config.toml
model = "masked image model"
translate = 0.12
loss = "mse"
encoder_norm_position = "pre"
encoder_bias = "none"
encoder_inner_norm = false
decoder_width = 128
init = "lecun_normal"
residual_init = "none"
orthogonalizer = "newton_schulz_5"
Rows from block 5 of the encoder of a small masked image model, named by matrix and row number. Rows with one number belong to one neuron. Each number is 500 + 50 x the weight over its row's rms, rounded and kept within 0 to 999. All counts start at 0. Numbers have three digits each.
After each neuron's rows are labels from the 100 images, of 14976, where the neuron reaches its highest value: "strongest on" is what is common among them. Only what is clearly more common there than usual is listed. The data: microscope photos of single blood and bone marrow cells.
# fc1: MLP up (encoder.blocks.5.mlp.fc1.weight, 1024x256), inputs 0-85
# fc2: MLP down (encoder.blocks.5.mlp.fc2.weight, 256x1024, transposed), outputs 0-85

fc1.304:446547525608540504488533465486488551555507466532473564522486503579545507494557462526476449557486540420489426629443465550571517445541617479508487511484516591516549556539499535482512458467549528477445517502540520525522412545586553365489534513523527591452472506
fc2.304:518455520548502482436432499463469523442464567537479500494463488501522478597452491500533503580563459548559548524573505642413466501513512503442477405464527515528534492457419546448553412462600544516463552471520498508433479355489440463451525519485434503451479411
strongest on: cell type: blast

fc1.279:443499482534530593502429582435580510626443510551465524549534417474426511547483493494576447566443486472458487477536535556459449476432582482406502481548526563580608521476512548525473555396485506542506479482460442448510464507465546596516535536464465537508469501
fc2.279:494495509507505522493561456548529507496532482445435431533441580505467480492493589551403524526533566463573484400475584501506469436481537493489471410472463510484502476488545536567492498448397462433542542597490534455536535462492542508562489465593533506584444513
strongest on: cell type: artefact

fc1.611:455483406448461460413469550408451552507593375490550388534544512477489515445624526523435493462461459446489463487513600525542597491475542543445509488516559435550434432423514455556582432486605463451540515454494521537500476507565460393485530527543566570485525543
fc2.611:569533585589496495466582458503505443538448521524498504448492432470457394488532423563455496557610442511493562553517474430499421525484532558486441460423445521499502557503409592496516476586436455513416484460511576443451456544415475536545446490413508539478484501
strongest on: smear: peripheral blood; cell type: segmented neutrophil; cell type: lymphocyte

fc1.711:597536529584544449574476513509496512450544519413493437509450573530508495404515456519528423511529381483493468528474489482534442498467586517488561532500470569489479488432550609407517435431517527516593496530464535405499518459512531415505443510429489543591493645
fc2.711:493548454423503488527552531559432485484439548501434331438514446448485498436419501452518479575548518497499405502554498427599534495443523505513556517576385524539586505540499498577541510411478452469480575607450547405509571434537527660474484566536501480507530531
strongest on: cell type: blast

fc1.569:559536472460470458484490427528459462469533480433471496397518444546521585522522519555383443468549506417440545546463555525517452512470416515456492488470478522496493477404524508516566434432488477452507578508528533472442452495565577484420503539444535502416536493
fc2.569:440584509415500502481504429565429513491530499469488528505509449420489458498439461549469456496466443630457559453448503498586505508505497446450493416474489501501568525638521544478538432598507480556476419494572582444510460543548477481595586478530500430462435496
strongest on: cell type: promyelocyte

fc1.93:460539485490413459476519455524462454516556499579516576553572508448516420467467487510399495570580549474495490523387540538585512519429546519561487507472487484476426436529496509536531496581515478500438502483438458498504457463517562597512508464583521534543481438
fc2.93:420471444525526526537506530450613498473524530595606542475486505455491527543473570439477602487467469410558435436494510559498441577508507517487404475486537552401493618575479465434498515519470540428565448471486469457532460480487476450475453510549471445514430528
strongest on: cell type: promyelocyte

fc1.124:422425640461544502465577590521616462403580504502582550537471525514515484487447471582483481553436470526577595401454570489496434481444490569526527462534504555507551516516427482483475500496522482523524500472484482559523460532462469514496490507521523530363428521
fc2.124:576541469552481433546483471550476610597563476529449523529495366394532500549467461519462601496471528506499480576410490496453508461506541515542509505466541532466525405535581532403495497514592486437498497448553505509484490435563536511502468534462575493509464589
strongest on: cell type: segmented neutrophil; smear: peripheral blood

fc1.62:595469418568582508485485519408484489418472477503538422544519448584541475446525431534489501607423476473489525506525550499535488487505612543457526446574535589503513611505508493497468362503509540602611552500477450437521566529453574487445474460503513449480440472
fc2.62:538522446526529581493430552522544541586541560573539542475526517490545504490519452505509400439489581462597560549542565511520514564492535575524471540505546466489422468439531601408611549441453501484493448506410436519483478604401474524614464525584457452508547533
strongest on: cell type: erythroblast

fc1.300:496438468551474509509498387521543635570477502470478560498519437517493482471480512495538503431517533517516398461425520605416467564435486341461506446465495456457571479548550520523465471438446592540508497492460452559509477461532508567469501536484452495551473489
fc2.300:417478476480475493463517488382536539612493585415400493532500517481503536520401546499492469460507461525431432520415574562522490497454465421489526442479524434497561502503490566513464475463607588495532469498506456575539482451448516615495501472480592453573416520
strongest on: smear: peripheral blood

fc1.487:568434506500476501426438617434410430483470414483519526503509515519506498469564500587521442452590614516500508543513409474441532449453470456500544410442555598502435553447505395483519517527433520516486549520452506528463515477525407466414451540546454502469563490
fc2.487:512484524504575531562459466540507552522547419535413475530549483591473525583604546548519560542465453492457491517437431479444434438455452500503491414500519588488498555562480512571530477603547514463532448504558561584525534456541417532443411465523509475481453475
strongest on: smear: peripheral blood

fc1.544:476426561568471465451521498439478514431473538513567452506549572599488489404381503523463529528446579541473463481455489505530434546369408542566478432508512503532526452459493464482557458478561484489556516485488465474534499505524521430498477498517446521517428481
fc2.544:514587494546414506603540495462479472509565475529479514463581446467523474508472458522470481399463523457522566500490460494540491525475472490566511516498485583456427443561420556476573540465555442509407436452595479484542525391426568609428475462588555505523559467
strongest on: cell type: segmented neutrophil; smear: peripheral blood

fc1.250:587518427517422523569482477494491412438456551379553457488520578468556515466436463430452516539564536484501433540426514490625477467486516538549506565563470480534383451479566492531429519510553536457570533509634572518484550538500494403561448535501508453460512553
fc2.250:531540424536458518470385452504434475452531490472534453561495507471443521483472521442520481630559482515575411453544449578541599560500537461499565494430510588462420452447462464484563559545490481475466521476482562629434464427577545597549465583476604523466568570
strongest on: cell type: promyelocyte

fc1.557:497522532521469511420521529470390554514534476458408531494439502527528593479602401510519552484517493532521499482493565506538560498541476517497462432414487470447449602507504458601509613486456481489435503508542554538487515435511504458436502420483460630537473477
fc2.557:489530526523448486421395504478484434525598627561414495536529545467536553519594391471496491468602455592441425503508489539503514588539457565472520463444508434547572586439504575515463503580582438453503517505442515448498438444406463500564441463478497489568570537
strongest on: smear: peripheral blood; cell type: segmented neutrophil

fc1.373:498508442539550545489452468490524511539569537547566509533495504417560440503514500453624600473471538511422423514492457486495584435531515374570556517445586461406501545554440504552612559431425509520444532483457468521426541526472523509484541468507507520595518628
fc2.373:532550486441555477600544460415526527381514524565476484477455534501462619533433472568526440556458528496374537471512559470479446516492517606523393561531490543556567486490469474516482524494484416480499509610460400452487477479519459567517487448527436465613606487
strongest on: cell type: artefact

fc1.419:535494426507509426472490495440564462502567422478492519477524529459431543480492571552546515488528476492467580440433470581455505441497575545447481496553487589448473521537454475465451512398427589449461522480506525495555586476539487510483496557508507609514580499
fc2.419:587460545560565514447499476567560547460495469610465510513521467599549484483498563588492439464552558477510445472465442434517469521523525408447484415494570542486491482489498489564598452482484561443485530452361407539471418478494486500424431470489508483428381563
strongest on: cell type: blast; cell type: artefact

fc1.437:605549468608473503377497434575600487523509545632409560479488476487478406492561531542409508469509463448470411526523492520603458446595463447485446523495447528500523528494536480473526434497460458554421511571464473486495547567486513458564561467481533446485543464
fc2.437:557484500493445528488501516560530492540490449648486559533483487517476456551491591534440452433590495458495473458495484562481465472552584466482478387532493449482466461540482478567564542551498462565340410528490618514596501505405512502565464492534534499520490453
strongest on: cell type: artefact

fc1.440:500523510500466475506547466442571592531494502537500484581493491528545509657481600636516497506490467465560407501430453504496515546549462475545435537526540421584519547561491472537523439479503550524356548436447517596485447467472475466497465422463491496525495555
fc2.440:532493476471549514556506526549464438516550457606467503404487496512504511422494495462531581460415446564480555511571474571486555464526538515437466432530571502589453470420452515569469531536490511568519517442467457469555492525559468473532540479568469404447579407
strongest on: cell type: blast

fc1.254:507489433508514663470496553403478432534510435425478428498437457491460491494432555475560464553541495554506595474484546583467530427485543504478396458535582567503490604539504485524460447515529500485464521432519482583480588533438460505443558528509423659484567433
fc2.254:503569514489573487503557423477544548554533522541349533597440469519467563562562492497433568594471545497415420484476562591527448362517526444470598529435573479469519495544458564472551464514499459520535493494506460645526524505411514505459399478440563427510465484
strongest on: cell type: blast

fc1.667:540492557520529489443393538447468496446570404457507495473494475634454501510590480502516429486479531493486506567478597565506350500478564549538467481539531465586464564477476607585546489478603509476516429541471481462392488458476567443501422539509580526413481533
fc2.667:512526480520436428508476531488535540555523559517385508458505495455644550540528594479375479535592595508451462569576448506488515532644541581404518543503438501514481497533449467459513483496449541410483459463556525494486476501416430486430506451543464421475524493
strongest on: smear: peripheral blood

fc1.513:553450378542620453524397586510511537562433546496467524499467428430424393491470481424546567504548537462518417543524575505474531499490589535451553525496517427564539499542524492538420502548489464513488503525562520476582483593557482558444478458434485534557497554
fc2.513:415510516482522489596579513511417358454585549563542507607522566438538477520530463580485455530484535503532535357417522491501476535525531420558438509456458544543553541439445498561470434437602507543440488444498509459499499542547507452484429455465446528517421480
strongest on: cell type: promyelocyte

fc1.368:424418487458483436590470532461528508431528529517544478549542497470464493557547499434595506491556486473493511487473471503532492465566446547500366425527509559485460536504433594531536518462595496459515521527462390586373508513520435462494591435451543556492540435
fc2.368:523423517535533571452499499643450513454471531444457512564482521505466484481531517441501411495578516532487428488572511502527554528508466445470561475530517539460511437534520512454557439416414498581574472479553426511504513521488575535499512545462467505511476525
strongest on: cell type: erythroblast

fc1.376:460477459495565423432472504411505474493494467406546517561505532476466460549488496492565438543490451383458539494537600504478399484487486539519569396561474492522489481531538499537557499456587503533551470588540433561512544440483451482508551423450417473497478503
fc2.376:431502534531466435547472471479572456492461568482546429545546400464474495446474541522512460501519530678464521471490505504590580561501492485437455507496450527484534449477510513477454434471496425545548490528462514518489553579539455525542508533401495504455470468
strongest on: cell type: lymphocyte

fc1.136:435475520442549403430508522511453563520530503583564470563582380425574517545475472462510496432457456584493504448416479466513601498537453491499496529450571454490497463538406469522569530403530464453451488511519488477528491499447529558585443536516615451586558452
fc2.136:453538429424478452564507438537507534471436505522521467468584412532550426522452527520532402502561552493513492499524559421530496457564435509440484445467556454550599479539410511579596444487458480497531580581483522560534488562520423511482451450528461459489491442
strongest on: cell type: artefact

fc1.640:483505388545526414516459477483461487577561466524470500387446433505487473481488489574499504485441476485501484548462464540464463505532498492582487458574497571445539420577496621560516548472532490493564488618433432472487554485568509501531542472442559542425470580
fc2.640:445468496514523438507459450545468517403460449464390556468525614442478509492603507459418451556554475474509500474496549516489465507535559510438524466449524418478491541452527561505457474524504495498509576463474559423555530524505508462371541464396510519470504564
strongest on: cell type: segmented neutrophil

fc1.610:569537574513513512492449442549515490467513466534486510506570489542477506547589523551479457540601464440458477550382398434479493550528462470571509477467509430541594533540563521480417530492455423459501475380559499498489532576491539427489511555453463477563477525
fc2.610:524487521478519445448464524506506507605376526472483467558485429448490508499443499528484561509443594475474535416588520460439573512485589508513469459454578480532562498482510491463415491492478495434605586496481450512466407515494506466424575543476441502404512367
strongest on: cell type: erythroblast

fc1.126:543501515550501415500437487546432495483491474458517456463553549457533537589568480580573443543532470505591460478479465485558555504576496428586457505489419456587509508429429442477509519595532525502538528457549504499497549480519480527469414351426551453500543457
fc2.126:534505415550422511562556483425542512426609464603493581486439536509436524402508546536492486516509485500486510519531525500470547495446574412433460469595465500493429525465488536553564498469421611474431516428466546376428441551492423415536573488542453424424408525
strongest on: cell type: promyelocyte

fc1.462:538528492444498508488476592514491570492508471564514559485426514518526458488502404421551511450549424539539512446400496542505428558546473549496466552540508498493474549477499447553518536464495540477434437533490438483482382507423488442519560388545499435434546478
fc2.462:583468420473470422565475493482600483492462396518420462529507446520549512516529445377520639404528406520540583628481438481452529451626448501489445430412467547483449494478483514488500518557463512493387444605520518438488511504596514498497478565533559511486436460
strongest on: cell type: promyelocyte

fc1.614:547524458595569442463450474504477530508480444472585452543469492467531465441407508487528501562517495529483477467528524540471445482483543504483505535423410556625384510493602468463466486576537547559587632542534512516433537538465533491481382418480535484485512554
fc2.614:497548485483466463418454488432460411489454506501469485570460513378455454507457545495542467479540566471487479577505556452516633587445402506450476607492418508376503463537552425481474592634465400559428516496517532469440487559522510479483499551546591492417490595
strongest on: smear: peripheral blood

fc1.670:508486485485468467557470492456514492478399543506437557446451483440531532520547563383495515503513476471586433552509416487495510461624547515454522498374555466503444518556545565427549507467525488458463443557614493449444561525462464556470482491430540526501545476
fc2.670:529502551442523508480510532424455503536575458455553462577494470391469525490500429570510456451573549481541569575562509483482535503500507466574554475519453482487532547528467445495476479515524462513467514491565510489555408514467540530506527488491411460455508435
strongest on: cell type: erythroblast

fc1.35:572510487498516459491448528490470494484490449511472387545519602462471507470519419442432500542460475403534448616529546546481503436417514549444463525590481440541466576477560556481493513479481491569577487433485541355448563446529461486585490475514458493444506538
fc2.35:531613504452551497454484531504457495548532496572443566496421551505444500462550474473574465522460474444394510543518521611470539556476553531552509453444465469579534492454445488527470506549479421368454439504520482416614581537448467576535434465546484638527483568
strongest on: cell type: promyelocyte

fc1.255:542432483525463558468614497490506474459494543489566480581532535542510482483431602408558467514434497470481570471368480519451456576432516507428499428480520436512425495533563540506448387536450482514525472558380476526540528516514568394579436548499473492528608496
fc2.255:366519462499520476486557470470545471523507534399559494445477487513493475576484567561483467522550523544480407426489442593493570491471424560578449537405454590461530496507414446516512483515483496475558582529547489439556415478508503501510565531658537504502491526
strongest on: cell type: blast

fc1.506:493521501529451466474487542584459523573532486491470564399517508599418538522488457493404468470531477402456517455521542444475564432541498495558526417409424521525456546483591453479578380545545483480526525535595537558572399561491499500447420470428473524467441553
fc2.506:464492453453579506436505473443448548571480532456525484397530504428519556568554515540511534543432437535518548569548449462525527539550539411421497428411567414558545516503553504554548498474537424568548600542502493432430414498541573409611517410472584409480417493
strongest on: cell type: promyelocyte

fc1.48:489430504472436554482595470467492484601453505541517502520506493400381524510478502479543495597523508485494520452459485492568456425445482492496493502571508362621498454453548491476438471543494508510483442374538498415500495442451512525564578487482513510474541563
fc2.48:453442519476501494498439555446491468486496503460514528387498559553516449476523524555454530551534434524477537348504450487444523489496454564430484545492541555563494578507557468531498452534585478437518456516450503495539498510560451546466481592458514552517482425
strongest on: smear: peripheral blood; cell type: segmented neutrophil

fc1.452:431494528490509574488524505479481480355420565521560499485572478503517576440543480400536433486502500521498516438488500547473526506394446530557495459566580481587522484459470510475457561461552602468642563551504447560479538523530491414520515439535368524577557533
fc2.452:550564523513471542475510504471490522483450498498492544443480564496569521390477445518488420649410483525416447572459510514499499540565529490522456518512514486568485505498454422528491473565444430576530443551557456549461475468600523479500534488457595576506477465
strongest on: cell type: promyelocyte

fc1.529:464515570481516442444460502506422524450388627488608541488427503507344545539492506492515484585514553455493501537541453464486455493431483553448573442427501529581557538467544449486543419538517489561548491424410585557492536452577544501529520397378467507520483483
fc2.529:459510544570502547483505626580421492489461553423530523513418555525472499492565583612445543454537445496422465546556599478537458489465471530356542464546497507554474522429615511502470486530528521559561524534508535461485539474463444556566582374547507487443547487
strongest on: smear: peripheral blood

fc1.269:558497521470487505576477419507589488466458500516449474463431433510572530533446479539497484457479537481592576570553443502391419597477490457564504432490478408572466518445495475551534512467498512418534560478594544538617538470483522529438512478418484415518500503
fc2.269:438557601487480533579516503513472570513518484499525483467541527483563526541500420503460527440479661452538464474514461423486471498545514472493527482525487586542461512534460483445514592591456481466540490455461436602420318504497409526450455505539464520483576498
strongest on: cell type: erythroblast

fc1.341:612507462530528464475556461488520549568523419559429525454377461510552486490505551562526446579495474564467435559567536586470475454523557538512449477522491529526453578446608419430473467496455545551403466504482540533489486623453599472504529448403478555447522471
fc2.341:512530543602431536569510497479511445462511473491412471438434554491468557488448493512514569529524493474507566523601541529529589433515487454455473470557565522518518485533499534450563474508446480512359492578474551576588494462441502497510498416418539485500560471
strongest on: cell type: artefact; cell type: blast

fc1.264:521526532488548506506541519520593450555486492516467425527482472562573528522553474510528509552451516471617517412498476590571508405502508505385560479572557483476493453496458542538471429401509562519501409538378533610502468563455590565433410387446529548412533527
fc2.264:529480442510411620439496572504513448467551445540495510487481420561522546491474489517538516525417505565553544509465473442509467360488513530458406393568456523453500525528488538457429508452420496559474488571438566507522460558604468440478543530527463471496443483
strongest on: cell type: artefact

fc1.716:477508508531556529492462416448548498584576521560485465489471497533473504461568556618485467462507501501440428601509465508439501490449513541650457585491477505559549530578473462566499431464602404502489551541499482553392480570489494562488498556480541506482603495
fc2.716:616413522542461414496450574445515480508496434537593508477542445485504554488443506418482371478492434458473484462457474468468449479578598530495555480435550480459450582513469467439470592412458507499456521551585531590458544473556473562518498521422535454546492484
strongest on: cell type: artefact

fc1.463:495524480577420560459435425493507565441509424452425451424387483420521472550568523471491552505548474495613543569466463523556495522597539621465468598405480519555566444507513480539463492467495509439417490487587482479485515498485517525535488554552515493482503530
fc2.463:395538506516546468447450533436563573621475469448515462481517436447571485504473506526524484450574536489554515493554431472547417534547488498518428514518484528436399521540567530443530524466485444580568513447616512474497512423448517529453457567557472481464435549
strongest on: cell type: erythroblast

fc1.558:417525513600559484405600489484509544547561383517542507432541487412466440499520460519511488524527583455501531496474499526409571488457441522566434567578592550520561535533523490525482471544487457506467455426578590434473507578573500497503523428373482488521534513
fc2.558:552462491541430511531398551507458467463387548468523588504537470511515548443548420393512415498492508646466550466588466506544470474555520520410478481369522487518495465485481463490480528531422493563553492460490451479520523572534462561454522558509499495532464492
strongest on: cell type: promyelocyte

fc1.718:523485512481596500476483460493524436473555437518449472537567515424406468576527477437507446553526535439496501474483510460522551526505480603407520528492498502505578509498451427521507463511541434459632462426465480465458567541609533508452510531409491495544510580
fc2.718:486479500423507467456475540445532511582474541483478508497457562480482506582463536453470492508400524490547496501493491488478520521581517507535445541515507515431434522482574524480516668478515559555415496481503493531437455481557427570587514457526441535460482486
strongest on: cell type: promyelocyte

fc1.634:592630456570485594403518485528427451537516490533475482511575533456506626581511510509499570498549459406490385475570478514444539521519577484582507576466533476535534472551510540422486522526563464506445567570477557448451541456430502530490504527465471416506439510
fc2.634:553513560425586488583519485483534506505607479441406486481449438496559409526444516486391411592437377577454591517533494572468466545579527478453436511449438485396578583471483525568471500496464485615553503426502497514440451540512542533542436512426542527438502492
strongest on: cell type: artefact

fc1.477:484413474412579560447548591487508574472527519527383533463461512590494457482590430442569570449464447429506501483568492440397467478509508566431491515555496446478467549490546537517508476479526503459528501551475509481473499520535434506531596591494400526460516429
fc2.477:508476568511441509494533568527549506509411494473446394550491532568530439560452582423475498557455571515493427395496585591509414519456438556504482508476542513516446462494526512456537535516443512437542499502509553468470497451411558500511589527556484439555573462
strongest on: cell type: erythroblast

fc1.523:587569492446442489553515433594520545468438438430498562514489487540508590520467489464443542416556491406485465480537423570515546576529509488509442399445547523474490504499463435490541448475568479499416463453520513563553400491464506460503429410391487367418507450
fc2.523:475592537456526544441553429436492593458476459483393558484484512528507580505450498470509524552502576475423433447485526540426531558514518528560357474447472429475491551373585587513500416471523402378457480512493516501506536517458525512542492467546499521446427496
strongest on: smear: peripheral blood

fc1.528:412460481413587459484552576483543463410520517436427524491462502563506531570510437444514526530447509549576531458518535411501516482536530556379534503486451432429581525408499517571428535475597484457525464465585458409443437518549545559493468417497461538513459539
fc2.528:405604464493432483487517540544562551545495548399444591511507510488521394468489456558480479552572642455412474503491519603514486487560475491566437530500420557531485482468531504498540519519503470546503543454513529496495541470493498566549541550540561500504532515
strongest on: cell type: segmented neutrophil; smear: peripheral blood

fc1.435:500526430551594579519415609526470480568440493430470554478555442496481496518473464518543501474488515498515467410494445471555533555507446551511500450473475520503488565504579442423502566475517524497554437526529438444532457510580530536441476441475535540603504417
fc2.435:450433545566512510589485497426527451456481468631472505471468448356475463490567560526516491473463496504504491455529519497480494520489614481550581507513540508493462543448560570575374454524473470508463590456532465501575558464481459404503404596521408530470447487
strongest on: cell type: erythroblast

fc1.187:454476563547460442456582526551468595480502533544549482562515509502502527430562483503459375446497586487559476608523561550460512533600571536487399497585604505531453491535550562487612484535485483419434583400504538480453434496369392460506468472530559468509496475
fc2.187:499506505412505488556443482476557489426436376542500467374466405437516474505569547556476474522506406507480525544491588420455449499518450424451566515461580482437509492533439536543489552408502509527451522561504380548482555526511561520429456551493567591547508504
strongest on: cell type: promyelocyte

fc1.590:481408422499475517471577586482571447419454527491648497489470518552450480478604535490522666574427469534563410505487491487555536472477440473462449492543564597558510463479433485486527504555586460529481552502470518451534493574527450440417509422508453518419428504
fc2.590:543437491497541503529556517478464587510522452584440507422625584506510408438466437501487501471496520480513557546522503448452521463536568542369451457558461415510455427558440508473472563543373460504446440413498458498516426476544506533395455404519394505477528503
strongest on: cell type: segmented neutrophil; smear: peripheral blood

fc1.527:359428494467506510443463491442536475485434531548498550418460438495540473556528477420447543530489577515495465463552338566556492526498432503487574486510410524526577483472490495536454515496547515401523538565501428451494444403632458408535538510462412470480501568
fc2.527:481560549504486503560483520409496463606521488492487338514531500473505450497445505516555520534489459456506434484451444490479515555474502491550586533485489482472471558499483418543513535538443518484539451581441519405478555537488613478525557399552456524462501487
strongest on: smear: peripheral blood

fc1.57:449592426481427485468444477564417489508446412492462467514484552523486505536438450452502567506436443407496460487485516593565553406461453533559520426416464557543569557550543474420476443525446538613582446556440558553456543514535546495539583443525437551495485489
fc2.57:533467528524562478487530558375576483431525447524498410351507457548610484497589530504531540564524492537501588566519527533526453532460517412480493514501489499493461547523491459450565536473419585462524518482480479503499494525505532470533429466588490508489477522
strongest on: cell type: blast

fc1.384:513506450522485548509490563521475464473499504371560463490613519529459467472549532394457598516454445436543399534410576476468539468456511494480496560592511449540504500526468523547382481515545458436499556484587460490501520562449549610537595493466403510601515574
fc2.384:552531555408585504508423513421455548563593515527498489506449474586459530534501589454503492480502531543485444443430635530428601515550521541482537441411516521491564529434509479539446490600554469417499480516441495563409562491492505525382465541446534608616444480
strongest on: cell type: promyelocyte; cell type: proerythroblast

fc1.466:503401444601600595550547442516487588472568537472462512455414480518497412540540500559368584512493487555557511413464530523495428532532465502396488471526538536573471518536515418490520376429522395501490472529540535580505454513416499569406501478490526472457585468
fc2.466:478397468586428508569507558497516497555474529533461542479420461542500458637620487559445371540484565503515554584565584569520557484531503474508440476524585461477477487509549509526547446522492427485616542447461486547565509470469490450421503530442500418580424525
strongest on: smear: peripheral blood

fc1.572:498408515464498471522568507538503470430511430513471426477452445536470500464503522432460446565540524583540559432477520511559501437422442566528443457498511581422345500486511440499551441481463629525518448440496521629592469487469471377440505525438506405507552522
fc2.572:615467432562497454523383542440497546507468568566541623488547538580523502544511512493554448431516451465490427491527478593409546656467435418476476453483505403483477588526451573524475419495521478427409501536465464538504465500519523565508528480546476503537429435
strongest on: cell type: segmented neutrophil; smear: peripheral blood

fc1.687:520536600497584491507472458603541555456515460570573528454453481469545538396433534460475486378429427434546588494485540415409518534527525488441458500535491441484413441542542471455503613524469601412415568548438471415556541584534563528494487560568521447575562429
fc2.687:506514558479455384547511479467501542416573486447408502533519531541566540561567523552451445538497564369509453487559563547430410537478547453546534419516536515528406555496444503507600462567491378445596487493400441446514508482526526443591541438484596601549548444
strongest on: cell type: artefact

fc1.209:475469475436535525577501544544585510471526458596412522420534483493477469549447515426574465495490476482508553555522473495606610506545502419402486545507474487569510586566521465542520515556461459540407446453452431555454433464529519577436573422531545505568517500
fc2.209:475569573515551572513529439588453506457570492460430518495432616393479638457539579424435524542531486534588435540518448471447483400413469451471570552384497425465546427608521499565468535508564514532510527466515521465537485445372539442523543523491442467529409503
strongest on: cell type: artefact

fc1.283:550527569460560497538491470509518582523455501523439469566389447504461490560438473518450482538510512557540510454445412531541561458467462513471536432479507496485534487494509451447517579493524553390446439516478464534547505505506440495586504488528398463509580479
fc2.283:388528521537492439505545582494547448516577520470491592526534554485456471480529535475487474443512509504492421619640482535483477557487498464630520494507437538543522435442391564480499528513481495578536522491435527482416433407571517577533468413505520526560420527
strongest on: cell type: erythroblast

fc1.543:531550430562501417471504506460552483520553483578545501532476496502491463488543607523524433489485545606535491549385470495511471554477553577520506537433422473410508429538490450451493491518551511410451454517470466455540452402420577455464460465456474530543513485
fc2.543:511500626459537431444452500508515525464482418514548446574415569515477509494559523554464547555580434512439499486555533526525581474448553606530387519497592562412528542530519492453451498491548546477508473497554489536497453470462455467553551527527495556548524527
strongest on: smear: peripheral blood

fc1.51:462443531526416466482463559506534536491488529436579463540489498501444435519509511482521501367488470526593463495551512537510409602494563545523504571498574522558588473542519428531521450509492532441509501546434583432498507447526419490507441507565470493387509370
fc2.51:458469487555549504450514498531429480432466499525528457514496566474458505525477467511489516563456528513498552559420487493433616513329445488491541572459416486507606455526445478584522550520525543390464580437503534430464575532558428592585525508495476518443565445
strongest on: cell type: segmented neutrophil; smear: peripheral blood

fc1.698:479417523450485475465560626515531484494512421652528446531545484549489394623583541469523490485586490381515501451480469428505488489584475505500472516482493483510509439509434485430528533518541495402454418465567496446474557443457521584414469528555567444502445508
fc2.698:527412484563493412522533427453425552560398488448547453518527459492565519540533479571425513477487455523443481502478555534501455582471559425487446471517502415569521468468416553456525494476482484446536443532421514564550486559496493513545456534546458560536470460
strongest on: cell type: erythroblast

fc1.162:462476422510403534483475558468528445443447460459456543488522553511551449505515476553500428537490438523541454546578346460467532509522482540500530554450571442455609509459506426432429458571536552526535495549558496490546557471496433425478454590578513490534482474
fc2.162:428573519483534602452544517465503503465530442502483509543540493541505468561597497524581474503516523571572547465422504592583509425438524483511460533437504504465530492550564502540604469466428529526536497550528531392606548490467497462484543424458497487494521503
strongest on: cell type: artefact

fc1.318:489497606497557499539554505521531557497504484420528446549455450513548479466519486522508524451550601437523423434427514553459443458480543459528436418414477558583627487521476490565428474443536482502514618558541431532455423535455490390458523527454511520514435471
fc2.318:494505431389545434407603485504483489462496543428464549584425538451449516466515527514531522445560401588497502533421576542503629604542573461513559456567454467515511545530454578558488559558430585420485434484518539403398494511483505503458425588473474456486525541
strongest on: cell type: segmented neutrophil